config.yaml
model: "image FSQ autoencoder"
dataset: "photos of arthropod specimens (BIOSCAN-5M)"
train_examples: 97500
downsampling_factor: 8
encoder_fused_qkv: true
encoder_experts_per_token: 2
encoder_shared_expert: false
encoder_conv_stem: false
encoder_layers: 12
loss: "l1"
adamw_lr_other_params: 0.00072
epochs: 2.9
warmup_steps: 110
Rows from block 7 of the encoder of a small image FSQ autoencoder, named by matrix and row number. Rows with one number within an expert belong to one neuron, the router's apart. Each number is 200 + 30 x the weight over its row's rms, rounded and kept within 0 to 999. All counts start at 0.
After each expert's rows are labels from the 100 images, of 14976, where the router gives the expert most weight on average: "patch colour" is the nearest of a few named colours to the mean colour under the peak; "place" is the part of the image that holds the peak. Only what is clearly more common there than usual is listed. The data: photos of arthropod specimens (BIOSCAN-5M). In brackets: how many of the 100.
# router: router (encoder.blocks.7.mlp.router.weight, 16x192, trained with AdamW), inputs 64-127
# up: expert up (encoder.blocks.7.mlp.up, 16x48x192), inputs 64-127
# down: expert down (encoder.blocks.7.mlp.down, 16x192x48, transposed), outputs 64-127

# expert 10
router.10,212,214,205,278,200,227,212,228,179,249,239,207,181,208,181,199,172,200,178,256,181,174,219,231,197,182,214,224,170,232,187,205,166,184,174,158,206,233,178,230,241,231,186,235,182,254,218,163,173,192,192,195,210,132,239,234,203,251,194,181,225,207,227,154
up.0,201,228,255,207,130,219,261,256,181,127,191,186,165,210,138,197,171,229,296,201,176,218,201,186,170,180,193,172,200,203,180,240,265,235,185,179,187,191,235,247,186,211,211,217,221,181,180,214,194,153,149,219,206,157,163,202,195,202,194,207,165,215,181,216
down.0,199,215,136,180,196,225,195,193,243,204,228,166,181,168,142,155,208,229,201,202,198,221,201,203,215,196,242,212,208,165,176,177,159,232,204,258,225,228,256,225,245,197,191,165,241,193,207,234,285,229,178,182,216,218,195,205,187,182,180,232,237,177,170,238
up.1,188,189,242,238,201,154,190,196,202,196,208,180,170,164,159,177,188,255,172,172,235,237,185,196,220,202,216,244,168,199,202,185,251,178,193,242,181,155,180,228,277,253,180,184,204,226,196,198,233,232,206,193,173,173,152,285,200,237,258,226,211,198,191,209
down.1,236,183,152,198,213,202,217,202,203,185,229,272,216,207,214,152,244,185,210,230,173,172,216,216,191,181,216,221,210,170,139,150,262,168,196,205,156,140,224,195,258,220,177,204,163,188,164,219,186,250,181,185,188,181,212,162,183,208,139,201,208,187,155,220
up.2,166,126,230,226,187,180,192,198,194,248,209,195,222,252,155,189,177,227,222,197,168,186,203,157,214,235,198,196,198,132,225,252,187,154,188,179,174,155,210,165,206,204,192,200,232,184,220,248,184,218,223,168,203,231,212,235,168,206,199,230,174,227,161,193
down.2,191,191,226,212,171,172,169,183,206,233,201,198,219,195,178,178,176,200,205,182,182,232,241,194,260,182,210,194,208,298,199,223,202,226,219,208,221,153,141,197,180,213,224,220,181,160,217,130,235,212,189,211,236,192,172,226,176,217,218,121,179,193,196,277
up.3,137,202,227,216,190,277,188,216,215,178,243,182,190,204,209,179,235,199,245,230,157,220,205,187,199,203,227,247,142,172,198,166,188,199,203,236,158,187,173,222,199,167,147,218,222,144,191,233,263,236,177,199,192,186,173,221,222,225,181,287,131,224,197,220
down.3,217,208,231,203,224,117,237,201,280,215,212,215,253,191,211,141,212,204,235,194,198,194,228,194,220,217,225,175,187,178,176,182,213,201,186,220,182,187,236,231,236,251,176,160,234,218,140,235,197,206,176,172,131,202,135,216,205,196,169,189,199,235,162,245
up.4,247,219,206,193,256,223,227,247,189,154,165,169,212,283,273,248,211,232,212,173,203,188,222,144,191,198,224,179,228,212,193,262,188,165,192,193,232,198,199,215,213,203,201,220,218,168,222,232,195,198,221,176,240,214,190,195,249,205,171,259,241,178,168,123
down.4,170,166,168,207,218,217,194,197,163,189,200,195,180,185,223,152,255,213,230,238,185,184,227,176,141,222,172,225,242,205,226,264,177,193,224,220,209,195,190,143,152,174,192,212,216,165,190,168,218,254,210,184,187,178,206,156,186,171,149,198,236,157,203,205
patch colour: pink (97)
place: top right (28)

# expert 9
router.9,208,158,223,150,192,191,200,188,171,239,219,224,227,166,226,237,190,189,199,180,183,173,219,215,155,176,193,164,220,222,189,169,256,282,205,237,236,195,215,173,158,205,220,201,247,244,194,154,238,186,171,217,200,199,169,200,191,199,224,159,177,170,222,264
up.0,180,220,203,174,147,271,159,200,195,217,212,155,192,189,181,192,161,205,206,174,233,194,167,171,175,189,228,192,192,222,213,127,222,249,205,156,217,249,208,166,208,220,216,199,201,177,223,192,155,227,201,168,204,183,225,192,170,191,165,192,169,179,232,197
down.0,217,138,155,194,235,212,205,211,275,197,227,218,215,256,231,160,116,172,178,221,204,236,174,183,161,206,90,191,199,214,212,180,187,166,169,234,186,155,135,183,191,185,181,164,149,221,189,180,221,192,185,260,216,214,219,221,187,223,210,175,203,188,187,176
up.1,222,177,225,170,183,200,256,190,226,212,194,181,173,228,220,187,187,190,260,218,190,198,177,196,198,191,251,170,177,187,143,219,184,159,212,134,216,219,233,220,186,199,232,225,224,189,270,196,178,206,142,187,167,196,151,217,255,218,193,220,194,156,189,213
down.1,186,206,131,206,169,135,171,188,191,220,212,197,247,137,217,195,209,202,172,167,205,194,205,232,229,156,204,216,195,197,198,168,199,181,178,173,177,214,201,223,235,233,248,148,200,211,182,188,203,211,225,221,170,220,225,134,144,181,202,214,199,157,216,208
up.2,188,261,157,216,171,204,237,225,181,181,202,205,202,282,175,241,233,185,166,232,201,212,222,224,215,197,156,181,131,213,229,210,161,189,222,177,220,147,196,177,197,184,226,203,191,162,160,141,194,156,192,223,184,235,212,164,255,192,175,227,203,155,156,219
down.2,225,202,231,224,175,196,215,283,251,206,208,219,214,193,140,183,207,233,182,175,226,187,191,212,189,169,181,225,190,232,183,180,208,232,192,201,200,204,280,211,193,238,219,224,269,212,280,207,189,203,194,146,270,199,157,218,182,209,235,216,148,185,220,242
up.3,187,211,212,207,220,176,250,208,212,204,218,181,222,213,197,183,163,176,189,230,204,181,162,185,175,160,200,171,198,221,172,185,276,243,186,200,229,221,232,182,209,253,185,215,181,196,243,199,171,192,186,195,187,247,199,195,233,209,186,230,254,191,202,233
down.3,159,163,216,171,152,207,186,160,196,227,209,212,234,224,168,180,176,215,182,209,194,247,187,219,239,204,161,208,203,177,224,150,260,231,213,217,229,175,160,234,203,179,258,177,146,178,137,207,144,200,204,243,141,223,226,173,201,202,219,186,148,219,224,209
up.4,220,185,175,176,206,232,191,188,199,141,174,188,229,202,202,244,161,192,208,184,203,215,197,176,218,192,182,241,192,224,253,182,215,223,135,210,239,235,140,150,304,147,221,241,231,184,245,180,181,172,194,194,193,185,215,232,149,202,172,187,166,201,200,200
down.4,201,217,174,187,164,186,161,244,202,207,205,164,225,218,214,233,189,158,187,237,243,181,168,242,205,223,155,178,196,222,185,231,231,235,233,238,248,178,126,170,168,220,233,237,141,228,200,147,201,168,204,215,228,192,226,184,233,238,241,177,212,179,200,192
patch colour: white (75)
place: centre (44)

# expert 8
router.8,174,189,220,164,231,212,200,184,173,192,194,226,264,228,167,208,191,182,240,214,249,220,196,179,229,181,230,190,195,185,246,164,212,222,220,173,224,232,230,225,154,197,174,216,169,206,178,180,170,169,235,167,234,204,247,178,188,141,161,204,241,244,238,186
up.0,188,233,172,201,197,214,208,146,201,222,186,208,160,208,214,169,274,183,213,246,181,201,219,226,223,166,219,146,170,165,117,184,127,220,235,182,276,254,140,195,177,212,192,191,208,200,171,197,180,223,172,225,227,225,188,217,254,198,204,237,236,204,202,156
down.0,206,235,177,248,288,217,198,129,233,238,165,205,217,194,212,250,220,223,198,184,183,189,182,199,233,203,241,183,210,234,241,251,212,158,185,185,199,189,160,186,203,202,209,197,209,158,237,205,221,147,221,159,239,184,209,232,217,165,202,186,231,232,192,156
up.1,131,266,161,190,196,176,215,146,184,214,143,203,188,187,234,186,189,198,147,199,227,200,246,207,224,159,149,204,232,221,172,150,166,210,183,209,200,208,217,163,126,163,178,226,209,190,198,246,203,204,189,210,216,234,206,161,202,223,117,219,127,210,168,210
down.1,245,225,207,193,185,202,175,255,167,241,196,222,218,164,188,115,201,222,189,239,197,203,199,163,194,168,147,135,177,206,175,210,163,206,177,230,177,187,226,148,231,206,185,175,171,191,227,170,210,156,139,207,230,189,200,159,172,226,255,160,199,211,217,146
up.2,206,152,203,195,182,237,199,270,197,217,182,204,174,227,170,224,145,185,163,226,204,178,183,195,221,208,187,193,212,162,176,207,193,158,160,170,205,202,190,177,224,205,159,238,201,233,229,162,178,262,245,195,199,155,232,230,191,206,259,190,208,161,239,156
down.2,201,171,198,185,216,247,183,187,194,201,227,209,170,200,173,248,187,195,195,231,214,192,159,214,200,183,217,194,217,177,269,146,202,228,199,190,224,246,206,184,218,217,128,192,182,228,194,194,154,198,167,164,205,146,224,204,231,239,200,249,221,221,228,169
up.3,218,213,179,237,219,185,236,198,219,218,222,196,231,218,249,160,195,205,225,174,195,245,227,227,209,217,199,182,190,229,173,187,232,260,201,233,297,235,187,196,185,211,199,244,181,223,182,200,186,171,191,169,241,173,230,173,183,194,167,190,268,212,218,199
down.3,201,229,227,278,207,213,233,206,207,183,166,186,227,180,207,241,230,210,177,214,232,187,168,197,202,214,276,162,192,196,159,187,242,191,204,227,189,182,198,185,193,223,212,179,218,171,216,177,226,170,173,179,223,144,222,157,244,202,180,200,180,239,245,211
up.4,216,193,222,237,208,270,203,232,168,193,240,157,227,204,181,172,214,165,212,179,215,200,131,209,151,200,171,210,216,216,192,228,215,255,244,197,230,155,213,174,149,188,110,182,224,203,229,257,218,163,214,162,191,235,174,208,223,173,194,248,218,212,202,175
down.4,146,168,214,174,150,203,197,189,184,179,231,150,174,202,167,238,218,203,211,165,173,207,152,208,169,280,204,175,185,186,178,179,243,189,179,168,156,169,244,177,203,190,206,200,166,183,167,207,190,197,166,195,200,200,204,213,245,221,196,189,206,251,237,216
patch colour: white (99)
place: top left (69); bottom left (29)

# expert 0
router.0,235,212,207,174,147,187,206,188,191,169,205,220,186,229,203,209,131,154,189,224,197,209,203,174,180,173,185,193,226,177,185,129,204,263,129,192,193,234,173,242,215,221,235,176,190,171,162,173,135,203,164,259,174,198,179,165,156,172,221,130,246,204,173,247
up.0,238,201,185,207,189,144,147,171,189,183,203,206,244,175,231,215,193,186,218,228,203,200,209,163,164,148,254,210,191,216,187,180,176,170,152,216,218,225,168,164,143,163,236,143,179,233,203,204,157,187,224,258,235,266,175,175,168,206,232,115,217,181,247,236
down.0,187,196,254,183,193,214,220,241,195,156,207,206,180,158,183,209,174,206,192,179,171,198,224,170,162,236,200,174,250,204,229,156,253,204,225,229,201,146,271,214,220,214,176,264,224,214,211,197,231,207,193,169,149,151,203,242,239,153,187,218,191,226,196,210
up.1,213,201,227,204,189,263,159,216,188,208,212,184,172,199,235,219,174,182,258,188,219,175,216,189,191,154,260,174,161,184,226,193,164,151,104,141,220,261,198,188,238,259,211,230,226,218,204,225,159,192,219,200,187,182,175,248,198,200,237,168,224,184,188,207
down.1,210,208,297,248,226,203,267,197,195,170,189,193,214,167,179,198,151,196,196,233,178,217,240,191,222,195,136,193,184,231,179,183,212,255,131,236,190,176,167,228,204,218,235,200,182,198,197,161,196,166,209,232,228,151,149,192,198,201,235,135,210,211,189,251
up.2,201,228,187,203,131,199,215,226,192,181,205,217,213,225,219,156,237,193,233,216,186,191,175,226,172,226,149,202,189,217,210,197,269,227,251,172,173,182,219,194,265,264,168,228,184,174,204,208,213,215,231,180,165,193,194,179,163,222,229,257,162,204,237,170
down.2,211,210,152,135,211,218,171,190,199,218,196,246,154,219,159,156,203,218,189,192,206,199,239,190,190,151,185,180,205,140,208,195,202,209,176,207,233,200,248,235,244,197,175,220,209,171,182,244,211,254,219,175,178,159,225,251,161,177,180,248,166,203,232,146
up.3,197,118,175,230,219,247,265,230,220,156,202,175,223,218,214,187,154,201,154,179,164,194,229,198,188,205,182,181,246,161,172,173,238,259,206,221,186,199,216,159,224,197,214,228,204,220,204,168,151,184,190,228,186,156,194,184,191,231,236,152,221,183,233,239
down.3,188,252,214,158,143,172,159,176,172,222,199,213,180,181,157,168,249,221,216,177,223,224,162,209,214,218,234,212,184,223,244,190,190,182,232,186,181,151,240,202,187,172,193,139,186,148,235,257,227,173,202,169,207,246,225,250,205,213,185,222,155,229,238,197
up.4,212,152,253,210,170,214,131,215,188,220,189,222,174,202,208,208,176,202,192,177,202,147,206,148,182,155,197,197,217,222,151,213,206,186,196,219,191,277,201,210,166,250,214,251,179,240,226,146,179,198,206,167,194,223,230,190,211,192,215,175,190,214,239,143
down.4,207,249,155,190,180,219,202,166,204,199,191,231,194,253,194,63,189,194,212,183,194,215,177,229,212,190,210,181,168,180,186,161,213,237,226,244,190,176,179,216,235,206,213,207,197,145,194,190,210,152,133,194,218,208,193,182,149,177,202,172,200,197,209,218
patch colour: brown (67); black (27)
place: centre (65)

# expert 3
router.3,210,202,269,245,177,230,236,142,175,188,214,223,181,176,240,217,173,194,196,234,174,197,249,203,207,206,198,188,153,242,229,220,200,236,229,240,232,236,194,202,193,251,176,164,200,193,236,192,189,155,160,190,198,190,194,222,172,200,165,179,261,240,170,227
up.0,195,231,183,183,198,222,216,222,252,216,185,232,182,183,227,207,179,198,150,246,168,199,223,153,227,222,195,189,222,190,173,199,261,283,275,265,289,171,188,228,171,181,224,159,206,235,201,175,209,234,176,179,211,203,183,206,216,219,176,188,199,189,211,239
down.0,195,214,277,252,150,249,230,210,175,209,211,150,182,172,210,273,197,193,210,200,206,187,212,195,195,220,240,147,186,190,178,184,154,179,160,160,256,196,186,172,238,172,171,270,222,211,243,193,141,147,164,177,200,211,150,207,209,180,233,246,215,202,197,170
up.1,214,233,183,239,194,187,217,174,233,220,177,200,181,208,213,258,194,167,203,206,208,207,193,195,198,188,231,227,226,213,181,215,161,146,156,160,195,168,211,160,179,187,183,177,212,204,223,186,174,192,185,189,196,221,161,238,259,213,181,209,214,207,194,161
down.1,218,174,157,215,248,167,235,195,170,161,186,227,184,188,166,174,175,212,207,204,155,209,164,178,201,209,124,203,191,182,159,133,251,183,183,197,154,109,209,178,239,196,216,187,196,193,204,208,211,198,203,265,197,167,227,246,190,185,229,125,220,233,220,216
up.2,220,198,167,170,169,187,191,174,232,194,172,229,184,158,203,219,222,208,238,162,190,212,213,154,199,121,150,175,205,202,172,140,254,206,255,193,170,212,149,202,160,208,213,103,197,188,186,220,207,214,217,181,251,211,178,199,246,168,243,169,189,226,225,209
down.2,155,152,187,204,192,218,166,234,210,220,214,201,219,193,212,228,154,196,181,236,191,183,186,190,202,159,93,235,226,182,193,167,206,141,220,151,157,168,205,180,216,188,281,209,243,261,185,214,193,222,216,209,207,192,263,215,216,224,201,166,175,177,207,195
up.3,166,210,197,201,210,246,176,268,171,220,187,202,231,269,179,194,183,239,208,212,207,188,250,226,199,207,178,203,195,151,148,249,144,167,158,166,210,137,277,217,248,165,175,193,203,234,197,229,206,212,218,178,177,169,196,231,205,240,168,251,196,196,181,170
down.3,228,202,160,226,245,163,224,190,201,191,206,249,227,121,170,254,196,238,224,177,182,202,176,226,201,203,223,228,218,219,209,160,194,227,179,185,213,137,212,210,168,170,239,245,182,182,232,153,167,220,198,207,240,220,160,267,184,172,198,203,233,211,189,160
up.4,190,160,198,192,204,225,163,174,148,163,186,219,175,226,141,215,191,198,240,171,196,199,165,248,173,163,137,194,189,221,214,176,205,234,241,237,127,238,190,197,162,196,157,219,148,187,183,252,179,201,210,209,269,226,242,188,193,179,194,211,187,209,193,213
down.4,207,141,196,151,189,158,207,177,177,211,216,206,256,155,154,120,204,203,204,215,208,184,215,165,180,203,166,210,202,168,199,194,187,207,202,192,227,147,216,212,176,170,202,200,203,157,171,178,195,201,231,189,243,189,196,204,162,172,200,196,158,211,201,153
patch colour: grey (88)
place: top centre (33)

# expert 11
router.11,202,189,158,208,236,187,205,198,244,182,157,170,214,184,187,187,155,240,136,205,174,174,221,215,162,210,215,274,220,181,201,186,215,169,167,202,221,194,158,179,167,218,264,157,203,228,192,216,213,189,177,187,162,160,168,190,154,208,224,236,161,236,190,204
up.0,193,192,233,219,166,199,184,197,236,216,251,190,177,249,205,188,219,212,153,193,186,217,229,251,176,191,188,177,230,202,226,204,246,306,241,234,209,180,220,233,254,188,172,264,173,195,202,227,205,229,194,143,266,163,197,223,189,205,172,227,220,192,190,178
down.0,232,239,176,177,177,232,218,210,208,200,174,194,203,197,186,201,186,191,234,183,273,177,210,193,184,153,188,184,241,189,209,134,173,195,226,155,226,226,200,205,243,194,257,200,204,216,231,221,176,199,166,208,196,191,234,226,237,168,221,235,151,191,196,166
up.1,166,242,193,167,177,187,220,145,192,136,219,214,184,243,183,198,227,177,214,212,162,192,223,217,207,233,236,110,186,185,130,186,126,192,227,209,178,177,238,177,191,178,132,179,191,225,178,194,176,238,197,235,161,189,166,191,236,180,209,186,239,211,209,211
down.1,179,240,236,205,227,219,182,211,153,215,221,210,219,204,168,80,200,179,217,234,209,224,175,213,202,191,227,209,190,214,257,224,194,206,256,171,233,210,231,190,179,242,192,195,246,217,203,163,193,192,171,215,220,170,180,215,239,209,220,217,198,206,181,169
up.2,207,227,213,203,203,227,238,233,230,147,204,214,175,218,211,203,223,181,246,212,210,193,208,234,222,205,235,173,182,196,219,210,187,179,217,192,226,237,224,192,187,226,138,209,198,181,214,221,191,165,178,183,256,168,190,253,200,168,210,254,202,246,183,205
down.2,193,188,206,235,225,188,219,179,224,189,206,184,229,199,236,221,214,154,273,232,187,206,211,198,207,229,327,201,222,215,195,219,250,212,197,232,236,238,108,208,199,206,193,184,194,234,236,164,208,159,208,212,198,202,208,237,242,235,153,175,175,246,247,176
up.3,188,180,211,210,187,160,203,170,243,203,191,224,201,220,153,210,235,183,206,288,178,215,189,187,237,185,181,179,217,173,187,164,245,215,176,207,225,187,206,259,230,226,188,166,228,231,195,187,207,190,259,200,215,148,146,184,209,230,158,181,190,190,242,177
down.3,175,183,194,164,161,187,158,214,169,244,171,233,208,182,164,166,200,182,204,220,184,171,202,181,172,231,144,224,241,123,203,186,247,211,205,190,210,156,181,220,190,219,195,164,201,233,95,242,189,245,197,227,188,195,197,187,206,239,218,181,217,198,216,201
up.4,179,195,177,165,198,189,141,213,220,225,224,156,212,210,115,153,200,215,152,199,237,150,147,207,181,223,180,208,191,152,211,241,232,197,255,230,221,207,210,201,241,187,183,234,206,195,203,162,209,224,219,167,213,250,228,212,222,226,179,278,181,182,226,150
down.4,164,205,172,106,164,181,146,204,222,177,179,182,255,259,232,171,227,188,180,224,189,233,174,223,196,225,180,194,235,217,183,241,156,184,254,209,242,219,239,211,171,187,214,215,200,211,172,181,212,277,205,179,172,236,237,181,201,196,207,268,181,173,216,219
patch colour: white (84)
place: centre (38)

# expert 13
router.13,162,215,202,173,218,200,220,189,194,209,237,207,181,189,223,211,204,233,162,244,219,210,237,210,208,180,154,189,228,198,235,190,196,196,201,170,178,159,185,163,201,169,160,190,203,216,148,213,198,143,148,196,193,213,193,153,168,208,207,179,149,232,156,269
up.0,193,213,178,213,242,143,177,187,193,213,166,212,175,166,210,222,163,222,211,165,143,213,214,147,208,205,213,222,210,222,155,189,246,191,208,245,156,224,179,206,163,196,221,120,192,248,163,205,240,241,219,197,158,198,177,194,131,213,193,210,207,230,259,246
down.0,238,254,266,208,209,235,232,246,189,205,195,209,222,173,231,256,198,208,237,201,179,191,185,187,224,225,249,208,162,211,225,250,195,217,216,196,197,208,190,192,236,248,217,201,178,225,172,210,215,211,141,214,161,182,170,207,166,161,260,226,198,202,198,221
up.1,157,182,195,196,183,209,170,215,177,163,254,217,220,236,205,145,209,181,190,245,205,222,195,272,161,187,172,173,158,175,225,209,194,159,207,142,212,212,191,235,177,170,177,219,157,207,136,249,156,188,149,187,243,205,238,153,197,186,193,276,189,208,167,145
down.1,199,243,213,201,197,198,201,183,157,217,200,213,215,207,203,133,218,208,206,157,181,194,199,195,178,229,196,209,164,135,216,256,185,185,222,214,276,254,257,184,193,214,216,221,242,168,205,167,192,147,210,223,176,184,255,153,216,207,185,163,229,200,155,215
up.2,191,174,141,196,204,256,177,223,181,183,216,223,154,211,220,157,164,166,185,198,234,182,164,191,195,189,178,215,167,239,163,164,264,252,247,169,206,175,202,134,204,242,174,175,211,207,230,179,169,145,206,185,167,233,249,199,168,258,217,246,192,164,216,233
down.2,219,223,212,232,246,198,205,241,215,202,210,167,183,197,172,304,213,228,201,187,208,220,156,179,191,276,221,250,205,234,174,191,163,161,246,193,188,185,144,201,173,170,163,158,219,178,266,245,199,174,197,205,172,264,222,188,191,208,227,221,159,187,172,247
up.3,206,231,274,221,120,192,195,199,170,172,208,205,174,202,213,179,237,189,233,199,211,215,252,189,201,166,224,200,210,233,206,187,174,240,200,218,209,204,205,237,222,257,185,236,177,178,183,252,166,170,223,199,182,209,176,143,200,192,191,198,145,230,198,239
down.3,183,196,235,213,216,185,193,197,187,217,202,168,223,230,220,208,195,173,214,225,177,188,188,187,187,201,190,184,184,218,196,262,135,188,166,244,200,181,208,189,154,243,236,224,180,219,213,190,194,220,187,208,159,218,179,140,214,173,180,232,207,211,237,212
up.4,221,244,273,195,130,218,210,210,212,216,202,221,165,190,211,215,170,205,169,208,222,191,183,158,148,196,249,218,195,177,181,196,270,286,241,242,240,173,223,189,207,175,190,198,192,121,169,179,209,185,153,186,193,175,235,197,188,212,163,183,160,177,157,151
down.4,203,199,153,200,233,182,148,116,190,228,203,189,256,202,188,176,172,209,209,187,186,212,226,180,202,196,207,185,199,217,231,167,197,132,172,188,184,219,227,211,239,185,175,190,238,234,231,213,177,208,250,210,190,245,235,187,149,189,224,216,176,206,184,159
patch colour: white (100)
place: bottom left (98)

# expert 14
router.14,214,191,198,187,223,186,157,214,264,236,197,173,215,176,195,176,217,227,162,166,216,167,123,209,236,231,180,219,201,154,181,197,226,233,234,204,234,249,173,194,180,199,181,193,178,219,176,193,196,240,266,192,158,216,261,178,211,266,187,224,225,188,238,178
up.0,189,183,217,213,153,211,182,250,184,177,196,186,194,187,238,224,136,201,184,218,185,182,243,223,153,156,215,192,226,191,216,186,235,232,202,215,222,208,223,219,210,198,191,188,171,198,122,181,134,175,208,186,169,192,176,233,245,229,224,176,158,204,202,212
down.0,189,209,146,198,211,225,200,214,194,217,214,202,244,224,242,364,178,184,166,221,213,216,172,193,203,226,148,177,170,211,144,212,205,214,221,231,193,191,168,201,182,204,194,165,209,217,252,205,203,213,209,154,188,230,191,186,208,238,252,173,186,130,225,126
up.1,152,206,209,210,214,131,197,179,162,141,209,245,152,185,213,293,240,172,245,211,177,206,238,250,193,226,228,202,205,211,208,254,180,185,183,227,160,161,237,195,194,217,259,204,181,128,231,227,207,259,200,213,188,190,204,193,161,210,167,200,178,182,133,188
down.1,162,174,191,183,191,200,187,222,219,180,217,169,199,224,238,235,201,171,159,193,212,215,195,191,204,173,181,204,173,232,245,172,175,180,180,172,174,237,185,209,227,216,238,179,195,181,156,178,247,188,207,187,245,213,240,225,180,181,199,209,182,194,192,224
up.2,195,260,208,194,227,165,188,221,229,224,179,197,201,239,195,282,224,222,226,212,159,202,210,238,197,249,276,195,243,197,196,254,207,217,189,230,201,144,227,212,180,221,185,170,214,243,174,200,244,230,161,225,225,187,165,253,211,200,192,217,216,255,211,176
down.2,181,162,118,191,240,229,196,189,197,201,212,184,204,240,232,201,214,168,181,194,211,228,183,184,209,187,174,174,203,206,221,183,186,240,186,206,218,251,195,194,182,236,179,200,181,185,178,191,243,183,142,211,299,232,209,262,239,203,201,172,229,181,194,221
up.3,153,196,182,174,202,144,141,177,174,244,267,239,228,203,217,224,219,215,208,217,249,184,192,215,225,165,206,182,242,187,203,203,207,194,192,174,147,148,201,197,115,189,173,162,180,161,97,200,169,178,199,180,220,187,210,227,218,182,206,197,241,209,150,208
down.3,219,193,211,167,235,226,208,206,185,163,192,196,166,259,251,198,190,197,213,173,190,187,191,188,162,212,187,203,175,200,226,190,233,228,184,150,205,249,136,188,243,181,239,269,217,208,257,187,186,246,217,173,92,201,173,194,181,178,196,249,185,170,225,182
up.4,163,239,256,236,180,186,226,172,180,216,172,223,184,207,229,241,165,163,225,271,182,198,183,212,203,248,212,200,179,184,185,210,238,169,217,187,195,165,139,176,177,277,208,201,137,199,229,150,203,165,202,191,227,208,207,211,262,232,218,216,258,227,209,259
down.4,221,199,244,253,176,176,207,156,164,233,163,208,180,136,256,241,205,208,210,195,200,216,171,210,202,240,171,208,183,197,172,236,261,203,212,238,230,182,155,172,162,212,249,160,201,199,179,208,244,198,264,227,220,215,159,126,219,213,211,172,198,180,217,238
patch colour: grey (65)
place: middle right (28); centre (28)